A small masked image model, trained from scratch.
Data: trained on capsule endoscopy frames (Kvasir-Capsule), 10.5 epochs.
Rows from block 10 of the encoder, named by matrix and row number. Rows with one number belong to one neuron. Each number is 128 + 24 x the weight over its row's rms, rounded and kept within 0 to 255. All counts start at 0. Numbers have three digits each. After the name is the row's rms in percent of the matrix's.
# fc1: MLP up (encoder.blocks.10.mlp.fc1.weight, 768x256), inputs 0-255
# fc2: MLP down (encoder.blocks.10.mlp.fc2.weight, 256x768, transposed), outputs 0-255
fc1.676 168:087111111178160149097169126117157132086126122134180146125146114166127104151126106112130143190137113109128114143175118151161106105134126160103156144147141133117138111087127125150127163117122106166139132137150153143133112109154100136138115118121127125142134136114151108118128109107137161088134102132107077161168163094159109147172125075144104102163168091145105117086070136143093130113144101085140116123103061102163140132155134146132115147120133175108152111150138113173136131160158157107117117126121076128153115106124117108126091116126183127126145128143103122125107143093133150096114067139153132143098120144126143159108140133162113112140087122097127085143104111169118096082140131132182123151117114155127147129093130082151180120115144156102120150117115139125149148109136133
fc1.677 014:068131152182130143121150094083106150143130135150117163111159048135139146132136119168152130112145102121155099141113107142133149108171114141131127117109112112133124152116128172143146118156111135187146137102118123084122111171150107132140129121143138138127163098164088098114153120099158082164141110131084148151179093145121133093085133164149107145131137117107120125130129110147113137125117120131109130094124133156141116152167148171123117125099148172116109106098108137090136151160100111143162150128145109134112133125148141094138107110133144096134153144109063111124108129115165112102144153119121126101125125112153144109117135182064131125149102133180108167133109119131134105167168085146149089096143103134101159142143139103120124155092114116120125113154175127140148097090145077
fc1.678 044:115108119118126078169141131095139117163147070107136121108141109108143158124150144136150145154089071150124091116104126156144093142098146156147151116106127119090106143095126116116182150126123148147145107131090124153147121072162135172117105154139156144137134141146168180131157078087136118117131107117149132157126066140113136104165118149166153140137170118152132169168137109140095120108082090159158125142176097168109113144113103117142121116123124139097152132130101118123120135192109170098097134147134130121123163116097160099128117111137100125147122089155130147099141101095118092120137140091149127115115120113099145149140127165128123107124129096111126125130146118150121130112120161130104143122165182147146091124143146155118094132174100143129160118083135085123126101131186117
fc1.679 026:102099137115145121125174137128146121128164152082121107103098177114125129104071140131167130155080181127106138112152137129082114165146091095159159137119146175154084141094142139163165120136113116122136151074155110141120133094120131153110114074112124134105134140101115111107088097095121122132138148138147143145146097185138146161094116161088154138132133090129146104149116087156084159129143114115142165114126174078112159116159112116101105128153140107106118130117147108129140148129135121138147135110143152153167118128131160138158176131145151086127139108158128090114113121120100114120118138122189134126133152131115093135130150165109079134167131112112115150125104101129110155133120150185114151155136135095152138170127091129147130124085099109120160096115098091145109155136151146
fc1.680 043:118143137124135129161079154114140127139087143117157121119118126128107134105100127130115119105165100121133136129100128142121140133127117167143115074124114195123160143147151104123151127153124121136103139168074120100135065117153134139105156097114118163126137093112116091120125114081147148177134125140125090086155097145141133112135134158103103150104099131072074118114126117084129177139151081096120134130117157132145106138152141137166131130117152098139144149130143140141158096115120109150104144122132091122173162141131142095137141179141157117107120130103133146090114137125095098128168170084107115160100118135092117131167178166084094152136071090102120157134131159127095117158163154151154099094161131168143132109142111153125142140085130129154142131140126145126170139164127158
fc1.682 010:131110142123149130139160088162136133128179152107135111132085120130107133150146115075159120088113118120149143163113146119123115116140120159148111145141060162118159151102080145162145118138131069160107112177139118155120160157122122119143136122089118153117083118126109114084136102116090131117117130124112115172136122115112125098088149117135081155103153130143099166085103159162147143105075131129115122143116184137130134115122112153135104129053130103110131103119159113105121090133114100123148166110127153130137132140150134136123106146158158171096147154151132160125137124135168113099155112126102118131124125131165146133129149149099122138145156154140130115104114188137139128131143108130129133149053165109140147114104178124127119157058129133149118129176137160112179164108135135
fc1.683 090:132145081093115127144124077141107117115136119146145133101145159147139133148113110126092137137179145128133137111141118114106127165111099137171108118074122111128136072179113125160133112136105115136124102174160115107128127096138162161129108120134088131163074142135115102136132115119097060126122125097121126113165171126106131096129116128142167148151141127136113118162126139107092151137149134118126127140130105154121078101104154095166128164116102153112095117136096131139169137129145104119148111166172162179144159141114153098162146108087143150095150102129154103175090135144158140179101132171131121100129124143117112138111142122124143126133109128115145135136108108132094147098171124159097150095143115109101138127124116115167125124063133126178201092173137140153137122133125087
fc1.684 083:148121136128103149139128110121157129147134119130150104142119082108109143124111107118155090169148108151100092113151136112109118132124109120101138157122128088135143088099140133165096163114146165083144149122137136103140114153133132164132133104117114118138126133105107151120120121116164107121113117129123127153129136164164107132136128162142112135122078132177139151106159117119129121114134151079092158084121147136070110157125107136115114186091158153118114110123133122170146154123139192102152136101147182130071134133143110092160104155167131114124162159171124120145088169121127144125141073124108122157145109157179100118145146075096161132059176146112149105179115121144132113125115138146104113096126073153106115111151136115078174101120120097130129128118131092129133136126107167
fc1.685 031:125130177125117057119075157114134125149141109143141103141088115120107151136113104109139105158136155096114138165130113127119129160138067128127167134098141127148112093072150128170164127138131132112140133142156098133140130079151153137124112107145144105123160129091135122121124110164158116159118129138172114126126084131165118151106109150133109143166139109128150094122104142078150099173123162143068146149133106143158065128151121162138150096089160128137141114113097104114123124167177140140122127128124149098172143106111130165116105116123168133175164182123102111131105167142153119137132111150144145168136090124163105137105122163100143164101141141111087135136125158143136139125127096145140109129103172146134108120119104167108110094126145116121092131105086101119138148080118093
fc1.686 103:121129136122113127088123115111090124149105151095145123151108118137088101181162153131107110176127145084152133056115122120118102124178140111114084144119093131151147106111142148099116154100167085122133155155126120140106102125151134104089152100123102149100153122079140154099161139135153153099133099108132158147117133152130113121121138165127168168097181161121154120096133120087122105167118141179156127106139125176096116110128186182131114157146127103163158123153084124105158131130140108120158094123081101143137106091114099109108194128108159100102125100164125155113138109139137146162140138133125129092115140122082125094114098116131154137150140146138135127137143127119086147114165111123169121119151132106105174120095097125129133110134125123123141146142134122140092167121147153
fc1.687 011:109103094162148104134154136118106125100113139119137153072147110155107128152090120131162178140146143128138075146123088115107134145129136144133143078148108111150155169125114119113139147131153122092106105154106179112109156162138138101112113099130143109162114158114138124096109179146097137130133119114118123129146115129133116127104074158143088114121134129156131114189135105128123171067096123185136118190160157137141143145118143142107144137121113117122120150118172120152102101106147121100151090160129112162126161125120153089149161122125158095104076140157082096124150134088140088122136108087083119133152106142121162122128133107144134157070101119120172108116139136117090137178145114178180107166145132121124124139136115100123140134150143080127131109149107135123116134105110115
fc1.688 189:101157114103172193168153071135140114091135181111121106138136161130131101102107122132128149092129118113065115165164106106101100147108118129104099101172116086126122137134154130095132198128119109115108137142133082113100182137109153121130112102145142130111161165134177158087163102157141088139123146100139136173131126112095104133104103113134121129130146114112100132160120128106154110152127149123101124137145169136103099123142136133125109079172153137123173087134122127157100169131127155140090155176153115129115098116134132122144136139112086146110126121098152138146105145120101129105165161188142097140161110143126128120112132170117119135122119146124157123125114105088113117117107123138174116125141118131153113131143127104127113112188134116084118130131182160133082161122123144
fc1.689 111:100100146136126110144089125132144159150155140108091147130107109140155122133148161122137093165139101156125139109080160106182095151106099135134103153122124124123093149114165117153119132132116126156118141153111149138199158146120108140148105079140116095140137120128093086165120104138164111150113144095082128131129150172121130171116170154096102161107098106140117163089129116138080141142145150091149131140122056104106135120126138116163140172121147140086118100130193122151171092131144114122077103097116137158130123143072148138182130130111118149116161135142099132135145144106143149124132147154184117134102122149120175149153093076100132160133113156122146119121149101142120103123126146114141097131135132115116140127166102117143149149093122117075128147112113128111126108094140102
fc1.690 177:128156142149136127137105157160143149125149153142128125116124138124129124174137135131147102117121144092144130114104132097125140106120166116115140082102144173148098093094134105128118133144102147139137151092090139107145155164146134139130066142086107107160138115138150101108124090140085122099132109170136133137121171121163141115171117144159125103085165150096168132100110112118094103107121119097125163156132112071139117134098135157148136126148131149165091141139107120110149104115139129134145120115163138088143129142096152088153089098118136160128100116133134085137136071095065139146061154140123150127115139139176131122099117122172092176148131128168108135160128130143124124144086093113159124147153135208146134135105098153107181127127120124111094126141141155168150127107144126
fc1.691 032:124179120089083109108139128105111148105159086151138120141124158114138145097105136131109142133121107158143174171115148169128145129153139100120120112148105162151145131130171175092117082152156161116102127111166119119134138103128160111141096145175164080144103146095126138094149143089092127105150103143115126110139114154092101150107136145127152155143106119123184135083128128103107127129149148081098137142169113143196134148113127142127120116133181124127126137125123133135139156129116159136128077136113122130181145144124151137176137137153097117123094120111141162125116161168090074142105140120117117093146131151092131153125121153109058123136131095118112180109117142132112108147123148140131082114113119084151083157100154117148098119109129088139171120157105111106105137120146108
fc1.692 119:098149098128086085153069096104110120169160127091145117119141131135107147142146140094146129158149145178121101150160091156114171143095076107168149148183133096156131123136073101126156144134115109124129102139138122118101103160136162127142122085095086118127095142118123113109132128139095174101139152146114092152153128137131148116140093122140123097147098113085155119104112164122113154095119132104134112107164128133088168132140127156111162127106176141089150210139138098102123158129110131168140110135125131125154135126130098086145103140146110120155075122164160110147175172130132116093146132121108129147101130086123143096144108143119119134109142127086136133142133141146128145118148156131103111149158155108135136161107119127148138157160080124124110140131143125108156086171135106
fc1.693 097:121103155142129110122110103145113163137138109117076130174157134121104122108127163155134067130146156140140137130136138137134121167127100148134144126122149156150112142090094152118131142115115190154144103121162114130140137126146157143137193148098145145099142191122148138141103148112091100161137088101133137163121122131148108127122102139126115062142090121151122168117115153132168122099107124131146105141129095136119126098118092154106111107138160128145140064121134097133126106110154156127145079130119103128140169130086123154155118114116099137134150149117141118115148181135153135158124173129172114113103078137149117108089083153087127138154133105116106126181078126146083167146114060142123142085163129139110131138105137114141104125151127081130131091102164132156151112125114104
fc1.694 085:136136111089084119132118138109144101145128135108114085112146144128100115140156146189133121116114150153167118075098097097108095113147122115111154082098150095152120119103136109106137115092116087143144129111133103111118124056128146093153101154162172086127117134112100170123138080075137086111102103158100159136098179178104137107127158106178114160123143116150153145118145132143093143109146114133125108135147098085110133116137138126102140120123110141154135105092142113162129150100162167155131118105147116140130148148132144139137138161135155128143137192135146137115148105163135130132146144149147105104127102126138113123195105128124119130125104094150148104161108124136192137157103137155118129136161134192125136117097119115124129176103141118134123155165098102173112101131154129
fc1.695 105:153127120148114138085123140165157130118144098126120122135121153133172118131141130103089160125159103122132132116129103137106103146126114151132162121128101103167097124128130110111137138116124098138082127180142132161144082101089073161156151104164131161084125105119119149111178134174183103087115161113115119104109105080149141140106076173150134097124086173119164088074168098173125109111158150137145100098143105125102112150118138138103133106108120138147135097106101139129132096089113131143143116139141115132127167132138125102139125124126148112161152155099142110118161119131144127113107119148154147146142125119136142122134137105132175150131089166094136134129122102090115131099129139109107101164124129135139124134166176119138212082147136150097124154141160111103163184106127133
fc1.696 070:118148076136112143110129135137131149082111113131125114127130089135120135157147104123157127152145145125142099135159081110135148137150090150134113096144113121115105141136118120114119064183131111081159156155093131136106108150172111125171126114134114114128126108161095136134145087170106186136094129124141113137144142128135101122134096143149136115188155146149152102157115165129157131138123122120172151138135113127126150122136124143108112159136129156086112142125128059126123113157141124141100166181117135145148103144125146146147120114069120108124127178116156128108137085134151177134133149116138106156132170144103109135130150124102099125143075104123176104147103111119119150127127109123144079097130106135154158149103147113079087144082104152094168156114138148050161124159157126
fc1.697 136:146127124152099149137122168103094111125100139106146160070130117127119149103112126146177102096149113099135129115134172086114074151180108131136118154157139173122117113104141101129119188115175150108125127140138116129136090102140110074160111079078122115114093128182165095157105139148135144141135102167118125089135161135160105138145149138162178106151091114114129127124123128152099138107175122097124110124109144098141141166138148106127104123155142141072136119141159107104161126087121128120109117147136150126143118137093143136140153168161120110091118114105113103162102140121120108197146131125099134120147149138141124114103149110082143097083128117109100120149150152111155135119148057126137139176101106153116115133134134134141095146127179132129118124147152104162152127121119147
fc1.698 062:148118097115108128113159160104124107136088103141129106130110112144172156136134154105160116128165124152101121136152122115110130151142138161141125124116117117094138138117108136106117168142127159121120127094141121131073120134107128144167168133126146139094131117119104122162098110170115123116090107147108137076147153137143143207138161111172142108128140149120123128125091139132152096106115103164114121152134142092120135079102144142089137110139109166138144082172084101156147149161138135116106133134124115167124124096120108086102172157131112163132113128122167086122121186150163115066088103150166151091134163130158133112128107109144118133112088157116116125143168142138109203153130110113111125119087087081127142144091110177121141109111121144159109151117139125120175124151154121
fc1.699 162:096165114126122109120108145059139095158133103104126124149096113143087140151167150127140146163156122138112129139144085130086136145153104134142145119119128128122159180132132089116117153132112144155158119096102133167119132154149099068133105155094142137119100125136153125182116129120121121189107128168138140132117115158141132161133105156132103157128094177128112140149150162107163178149148050136126112124159100149096118120121142109119090121158119095123132118121102134120119083158101091096158105087107121119092107130137089136129133128144107110089091126158098107130119112106137152177108175140139123142131157171113145113140156127130155123126142131129113159160114130142092135077129144155159117162093108114106104176119092168100147125108149141156140118132110148140140101097080123
fc1.700 024:104118130162126114139155152120132114106138113135147091068148124123121078156142134138156122130129083174133128142131099128117095161113119109087100079140171119120110156136122125130074177132104128170138182107127104136100119115114112123109114095169146169146105093120098140151150095144163106089081074151127123089147068137145172154161153123123111120131102143113082140136139114120158098117140097085103122157136132157163143130130156159133121109149122118148125145121107119148117103131116108115142117155079111156132120130134132107154153142133153136102134120119087140150128169147138090134082160143170152135122153067145122110150125186122103111119115110105111124106109113194155126120145142156105093109134140147158097150150120089147124156158139098125139130157157128126166162146150133
fc1.701 098:116145091131135101166166176122090135101114116087162125152124112118145124118139123118173106123144118132137153124121127123096141124144146106125154149126125157126161129109114147129116176157121144122157118110113168105148113096122138134124136180134109093114130120088104115141173089119088162138083113099128129119102146131147108135147096175106123145146107124072152085142133173139106154105126145092127112151130108113096107152128104114113113151135110109135125068148157092149119123095162128139113138127126119068150108126099158115130147148137110124118112125148069109175124119144140200111140179089095094097161129156081065124105127124121113129084103149171172118133164124116103099136133143145134126138153155146132109166162146159112133169152138090127123119183139138154124119109158123
fc1.702 143:138118132088149161113138120147095136098106146178117152114162100115121091145143137108146114117117124144137126125160159158131136153090126154085142097120117114132143085101135095124130074139146084138118128074152132181134079102113143103130129109169097108133147085088114127185153116133119101136091103100125188130107096135145154117154119153108130123096162129122159104141135112150153144139135124138133082081145170098170159132154116149105183134143078168115149161147126089130136177077141138115167132088137091163096169092135136134131125110146139121136150090100088119129140152149095128129129178106149138133121146094102115122102118154114111147139120131141146151165152155165112126142130099121137142116131147145081119145146178137147108120111110138110113116136108094132138153106131105
fc1.703 143:096135151162129121096133159115156114108134123118119157145168145110115118157148131130129110138155126085149167152149118112102102104186137148122152093151148133144148162131140144140148152131116153160146149113156145100122129107105127090088109143170107127118125147146189142070144154154099080170120107138127100159122142095096108122090127159112149146103106107144143118107109148136157136114159180103099161152127126181087093128123107136134110160061136130110134125150136143145135124107158123118159103099160146094104105127131103135126117147148129115175119177106139093107139136138130110166077136124121116095078123150136187099128147121140145130160135067123141126144097116118113097115108085133139138088150103126112129126121098077143178094093121137098148151131157165137117104108140111
fc2.676 163:122174170157136138163127128167078130100133098105162096115098107114135163108132132158194127152127146103137133075138105171150138139138155116174168145117154144131106096154146096160167140135127123144120176086146184106137100105132119123123074131107140139149145135132146137140130093179103151118130119143122140162130121112111168099131175121131171117112148090139117130133106156135103125141088094126153122128115143086135103117115103109097138117131136150116113071144127126090163123104129123116108138146149124116097128112141125129081156134108124100154113137157080109091107127091122113119109150129143148162138133134113119141117127127142149116148134120139153081090085146107164186125113144104124109083110127099166139151075085116130135120167138105113132154159082084140141153152169115
fc2.677 011:182154133114147150142126140133136150137094130097129105126144143113074135114118168140103128140123139154100089097087083089138162117087172131103115137135111131146115130112116096139131161089162107076131154116094113150097152111160128130118152128113157133137116111119149109095081112129138127148138115107148069148120138122131109133160202129118117105106127167159158162154164164105111091138091148092140132120135150101124113109148149126113129154130126140145123142086145138143098090119153150114154124127147119112135112179094111156109146188089111155158102158155143144163134081145106141089154105123156144154118115163128118091130120123137168159120139128120112135126168111125116097097111165099109161104108130152114129087159130102150170156164118124109116153115109140093124118194157141
fc2.678 051:124130120122126124146126096140107114088151090165121112170125068113134107140118145089133122117157122108143133112124189100116146109193119128161162143115106101097176133095095154110159123061155100094107120161157149138128126167114167143157163134139139115134127090125138136093156151112154159112175094113127134106152165162136098141111157102086148113131120145115134146142131107143108140145125097128095111136118105104159136148125152110098154160129129162101131156158143139128132121114130095143091115150131148131094114131114083170190087103122114124121132120086119167095102116125143124152081117091132120177150154112152120142093153143189122151133117127095128091165146132102155127158167103092109094088124124103143125146131097127101113106162141130149128138106116157162148142141118131
fc2.679 026:131114137149127155127134153164165126129149088165144119146100121114160083143137151148157104153101113147152134104119115161112089155162170118138105108164168115141127158114092107064119171110111130156135113098115148131103116122143131103152157146119115088148136159095128129110121112197100098134125109160101126076107177123152158143164120116078134148135117125138118108160126090109165091111110142129152101135155090157116113113124118146160141135116126150152119128118137129104128118150163159127146129122111089096117165161116104111143099169116103152096114121130131086095160081094134091114133198125167124156134115160070125125147110141122133165115139156143102171118152130143136150120143162123152149122100125141160120119120132129104140124075140115114068124152141104087133131162093105
fc2.680 043:137139083136132136109086098130114141113129098119104117120122073146101144112150156149153132188113137158129150147121141125128122152097111144088156072114123118127107123156124143151108104152133124140132106124161138149142126157152104160104183129110115133070131126127164136146110119148145147141157128121116130140104141146119082147145155123154144091151109124122144145129096134096100144154089162100139113102127110151126126107143121137128140087102176163110084150127118151121102155110170158141157092141105097137084120140117132158156161126108124117186099137140127141112091109157093124118141141136141159163196132123139162089140163117133080117098176121118125118136100099117103089096110133137072147136135123147135134089159171079090081179141120100143148171123131107091120117170135118
fc2.682 009:126163111119122139129121099110077104098091135161106146137141141147087125151111086135095124139131140090148113108111118094106104160141158086149126130132126189154144100114092130094133132100127139113102125114163126131115118118085153133145145086164112141157176168128107133112122151120148122126122167097167144088086151136167108148161132155200119077114148148092132124107111129133132125125167130115090165178151162110148096117104096105134161132155115090159120099160119071141099104123114156124145098135110104120100113129092130184127161107122147120144120102133125149087118142131101135124121154112168138141118160110112098122133134100144125145159126191103117162105143185108125125152140164113123123166107136167164127136147125112137139150162121139133101103148131137119088107096104105
fc2.683 088:167130120078113165172084116145151176131129139142126125119145134133151128162104106097111084116125145094145089148158103140131139127147125179142088155100182111114119088175133095121124116107117149115156117132164116167122146112152164171123109141114112119153108151163092118151119144112117123122133159089114144125112120087126123108113084110126114152178171133151124111165098162106087148110136097155135101140078121148076112094109131114152117084108147127142146147119132129125125106125166147120184097116127140127170135128133110096103141107163164155114121105124140124160123139148102110110128109165100146111101082146098094138108163112109134164151144095155127125105147136101104116116111131156124082169157142128090156139130108164123125150092113152160130122151166187138132131097105109
fc2.684 088:067123091093102123164123097117078094152109149153124134092128156125124099144162103131165157119147128123125149102122169131155137117117123120108139103153143133109146167138151129109107115116112171169128121066134127126119151138132119137161144150135114126124198102170184133175067102133111168143131116123131163103145118150157167110113122131099142138160122151110131120080152138097118138143103154141126145124122111156145136141084112137158124109145113131129107139123089147099142125142124113174128075090110113111111137085094179175113155112104134141144118163117150111144157127081087089121129131114164168183150180106107152136126135146123096123106108125125120128112094118135092133120104126136141109117156145159139086153121129148103124097172084155144127094120134154143101109124093142
fc2.685 030:145133129128131159140167149106134138133171172138107124132147071141099148094122134109161143139192133145129043115135150118128131138169135128120152165151157128123123118107177103112110100146104121141111109103141123114068130122123133147094119102112150148116105148128130111137122162131149143154142114127121144140064140181123135117147070086111112147110133132138137131131163129119111172119133084147117135138146161152124126127137150115085131145151138125168117133135131136133168096127135143133171140192128093143069107127117126130073146102098112172091112146133136138106118139113152091090128123113125117124144129095145096109110113105124117084152091096127142120152118159121150160131140093108051119163114113155105109167164186114111138176149089128137107124155147139106136135132149124
fc2.686 104:097125115123160117136177152098126107085177132159109124138086095099150112143111156135175100153143141155109152096153166174144146124126114120159116129135126134094110139140150129101149113145061092170128130162118114112135129139116131124127144145122092163150170136135121142048107130117141154111131135139111104153129127138119139113117158146129125123119189091117144076113152128117095124150184101122117120097115135133181161115102119104185108142160180118117133187128088133099115096149091133148150125100130077142126122170133140102124118153087123152098134122108140139134112135110131101118103113135089112133116096132086158175117101133119103140166146112126133167143137126118163144138093133153114104122141115194132127128131132104106100159092115136128138182118092129096125116123141112
fc2.687 011:096143087094150120095110133147139127159103090164133084170134091164108158172111137124113141099151092111131193133122152137177089096134119115127096178145061133098109144171114153135101074126108147160139096113131114125182093132135124122165166136115120095101134129118136128135116175112111107114150058125156147104146116110164134119141144137157175130083146172121146134125142133123107150169157126110101148119138133116125138165147135159127078096108144136120117151154130139099118157168103090138090136127127146126070139171137108068158092111140118130156145126091122117131110115122107113128133152163146094109146104129144124142128137135132145134121130125163103136113115119153129168120139147139082145135106088137123152140097106137146122092109150114145133126128166139163143122139107156
fc2.688 195:105130099109145131157151145147140123166147107132117167080081130096106138173147150143113113129166111157121092113162130118091120127109123106092136132143126083087172149131138179110134178156149117133105127105147158113113100159112135160140168147083105144104085138124149153107157119142090089144105148093129172099165116132113125168125131146102140153118164087123125125115145149127122115123132125145134114114102156116066122111119099105125165134110142156148143136149161118103120142117159127094144092151102092139144104138138127146136133152116135117123114081147106141116135129142145129110141146104150137175125118122083124096123099134097146121075089124109160151169145130137138117098165148138139171113151119173155139092135110090148092127158172083133072149133120103141085122126193113
fc2.689 114:110115131133145155152107178133157107109101146115126104159157159053120079084157126089123132141132127123140153108106143161100140136169123102127122115105133166094133117124138147163160125125130076150126144140073135167112080094121134125122142131126141141108154099132171142123127122163108153157151089174142140177187097096139148140141111100119179134142144145153092084098085146159139130145117132086113130117137158102153135154185102163125147071147100111163122081128105145141141131135066086134138094133098122154134119107147136090118133116111136110126143107101170111098153140130162127117145141110124100147135161121112122162121135126116172098113120145137146099127108142129086104075148110137128109173139131138116147148120152118115092148136144138121144123142136125104151131113113085
fc2.690 172:137122140153141153159142105119154110150118138091115152086118110071088099123129153098123099119133161153125110121118101139095114128138126075130135137106071112157134118135132121114122052138141141157119141146197159081116142130164131133153144109072071090106133127130137134138158142125120158112189121112134130142094120154131162133113117098140126084109145139108121154148142122130133150146113126105150132142109105108139130100138131127126162171167110159121079139099157139093145147125158137113075123128145087164103158133115146124099142115107153083126118151112106162133150134124122149111156132142124139172089140139129092170168101173162140140138114167091138151135161146145144171096145141144106122129135157136089121142083132143100174137141108088142104137155085117114120113126129076
fc2.691 029:133128120120150138129149159142128077105140117119159138153114069129156105148139133113127148116116099134121160114167190108139130129169109110129154115158146142099113123149114167096106138103126104166181112101111161063145108149102106127121115125124104129169109082128135139134114133126111135123136167078088152126145141110124109124123155137130166079182089087139139104160126089142144162140146130157130164138109115125080114165146151177117138108092117166171106147136145129102094143109116163095097137120087146143116114107176133132112127130142091133066147131156070122100109130109085159069177152085115101121109133138167148123121131104117107099137106133145115131129129126137109131175131148149130116144114140145139106138132121115160136174079131136118139116142133144114114129157146162
fc2.692 113:130137122101085158141089155138120138171143110104122114157136119125116060163119141126135140119134108123120118144142145126112097107177147133093125123148103139143120066142138100120118115112114151162130105179108117116146125121116147169136124097136148141120104188116143105134142161129125134116140113135170159110082160148117127126122142149133134119172094103140169145191117134128119119131091114136136122118125111151127077165164132143115087119098089114149125079097101199088119141137145149136137101122149201119124156146115124154093083105150119132086122172167115110144130105155119107112131124161128165127127132201120119118102094152146127096146111121139152167121119138127122120087119136121110094151139132136134109126080170117132086069137131148108118152090140128111153119124172151
fc2.693 100:112113143155122135104148129141100126100128112148111158094125124162144093085096136083172102110133098085149146124130091104181084124115140142123134143160125148125131097157115102122187068139147138133122163141142153107129088150125120116134119127124136155157154133162121153111125127122123131160135128150097113135135123112124118189124193143116154171172152135128164105136087104150101170099124110142122101126067134133123095108169135097142122135129121137158127113131146144097121136122126090105143130154108113126133057134163119169110129141108099105150109113109132141151108116169130135130164136139096100139131173139116150108144125134074104082104158098154147120178085122106175149069114109122121142083130105172158078140137130134118142133126135141150168123099136142139138123130113167
fc2.694 080:106123150142124092132115085151098123093097118137125147102137141105155124138107132125180122108173148131114172109136091158112116155101171143127140136107153136102168121118149107188108112110068132126125061049090137127096130090168088123135142105152105104149127140119136134114133148118128082188098151087139114156107140166140137132145129162138123126144094109158105127140130125132089140128144108154173189144102129136132134129121095135137124138129118118099150144145160093161112126153148122161159129100100123081076109157129162099110125151154144085128116165149092122127155137156147091113143175114151129128129109141099134126135138073164168123125087135132117145119132143073112122122107129132084101114137158142118139163144117153132114119134140111136141115131148117146114162106177129
fc2.695 103:120096116105125127169157158112128113164134100179121125114139126166156138122087148146095162135104141149139104150115121107091117115115067170128121147140115108130141086070119136122080167147120139126140107143141121131105138104092098173173173121109109141160116153125175177118135126118105135137090131145106133163143079139151123137115110116135157169171158137145120107106106129109131130096133111133123088165122120149096128135102113134093165138138148113151150058118079142186151153143175095131109126132115124132150094104106130131090129133123080118117124115135150122138095099160134143159140136078112133074142098144102105145134118133105147176134121113081138133134132143166102147157135148158124104151157081151106104168125112090146120154117124130137130137165140118114169126111150099
fc2.696 070:122119174162156122149128159176162155145117140110155132155137171129138140116127130112125093136123107095111125076138131137127130094116142109148103100156140157094187107106156132112132134107097139099116135173166166124134103131124178104112119148132113166140104130114106149112148119179107149134150104108157095098138119107131126108151118125162105133100114156117120057091138149102125122111152124176116132135146156144101132139147095121141089147100088140113120129123120131111108071112133133138135139093151133126123069156124187124129142174142095154187121133124093108120093133158122102128071151113090155058110119110172167111145120128120121086141126127138141129095123128133095100131100120147114142161096138160115129126116156090147139141170148125144159161099104121154126147154156093
fc2.697 119:133069114126126125154152134132150098116113138099146146138103098155153145135112134148144120120074122151127138146118136125131114117136143135135108151107130115182157110144120121153083093104064086113108103141161123149084153148076120108170124099090155128135136070142105111127092114126107102110095137134115129157129102105157152135157104129129140163143136152139136130145126163175150103092129150139151085158105121162143110103122122150111091104114128147100104142159138166125099106100137103105132116134115138093129151145115144138168081150151138115108125114131120137120078138121096137160087131115116107165125128116138223148111112157126144124089158150137156171139148128103168136113140082116149114124112134186129113112158170138131160142125142097166136146105126117150103120086148193
fc2.698 064:158132118141106135139117105166165121166111160088110112088132141155112091134147130110108122082113159166146112134144132078123115130135123115164127136121186166144095178167136149153136135078151065123147145110132113152115103105134110164112082130124100154123131078095131097132144134109134123140112147135098160152105088112131160131152151141171115078146133161110114060159099112116128120100136104090123124114120114124149142075107127074155167126160133132154142150117163176122130121154102160127123121130136096115180117139139101147098139097129106103173124131104100133094137114133145151100158166131123125133141119099090156120148109094168156130145148148139145149131109135116164156106126110108146106103107185104115161134137134135164149074139137117116161098145137122126110124101115122
fc2.699 159:188158104096119109100132152147092130159158127078149144138127090139142129138117111094124119150135115152100107153111106126166105115123102128111125112102110091111127155107117139172114109138084114127142177108103127079120134087117129130125147114107126128114110160071130134124107142151139103144126098077105132081135068153104121102136128114149094077137120128148165108155162150186114153116199139112151125137135116101108156110129148170098115102120131118146110146100129139135125146143144125124139135136169131112129103201109125119164150103084120119124134108148095162161124124117146116149121149129122103111103150162115099157123128129119102125136132091092149150083159163126150151117141146149174129162127103148183135131166154087146142154126163155144114096181115104109163130126121153
fc2.700 023:119087144110129103143150114115107092144149150126125143123101145149131122187147114129102144152124119109148133074090087131121143137119140120102134151135166147137125131133119078092091120170079069128097090135164142060129196105077076112165101127128146138117138138135157158123093148140160120171176106160098156116152125128122082126150170136109139103121130129110120121116110134146129141082127117147131151137134155110116133142138112126179113101123108149161125146116110145172126140143104109106183120167136112146125133113144120146111122137172126109118111085118169130165114121116132117184157103117140171100141132111108158128115122158137141125116125156132195135110166129112110094098172106134132139105105114122130140103147075159127141118119068110151167115121150139118126100124123135
fc2.701 104:131102153123127147167114151082156138143091132139127125053150141152158140129140130122121123155120166134111159121120164134122093098145129141131156118120124151145096121143148154094146147172117086122158160091137163141086101085117136143113092139129121108112133150134147101120160131119111119128105132129187144131156141114115140091098148172156080099152124106146109160162159165154131146106138162115134104139127115113122160138159086110140145126145121170088135118118126160112130157121133105122151131120149097110109137165094181092145140122135065152148074100119095104144095130115096093100110090111112137128111102149086149169120089158081128118089121156090145093137150083170111138120097095117125137147119131097108143141125136086147155121137156115122159143111104167149138121129160159
fc2.702 145:126145118189136152145129141151105195125124138138098115131147159193151145114109121146108132122107123127090150119096140113090135086096110128102131191137169119100122145154145114146136113144170141146107127130149106111129114158128106110095170104139110143103108138084119159090169146106100114152113176141146104190119118117109132109159092111114131104135069112140116147134121108083141128107144128119101143097083113121137133148155117085127078120138122134110115105114108164136135106185134099145138126163143136133118160169103127129114178125121140122124148119154083100070128137142140120124177126141124138157164119155112107107115111144117163121095085144130141102142144106103132128137128146117098111154181085109131120150121164106110116119121135125165134140136142163144061125119185111
fc2.703 136:159134158099075167109083119123142136157134093107136111125138107153138118135180160086133177152121121134140109110106121088094099131119128120109139081150112136124095087110151119097134118123100128102116149126099085107148121173126081170096096134134145154133135165136105155100118168167119116143137108165093101135102112128093126125114088132110134151111148120182114109156110115120155150149145129159133175115127078135140164159127141174079118109117115183167137087138125131128114139158164136140130105126144132124093084143126095144135121144100086118103115177095146126153074121091152132172114147146139122142132118165129150114134158094122152132155145104131149087155171122139136152132131134141128126166151117114099108095142167106129103145138168134150139090122142095131163105095153135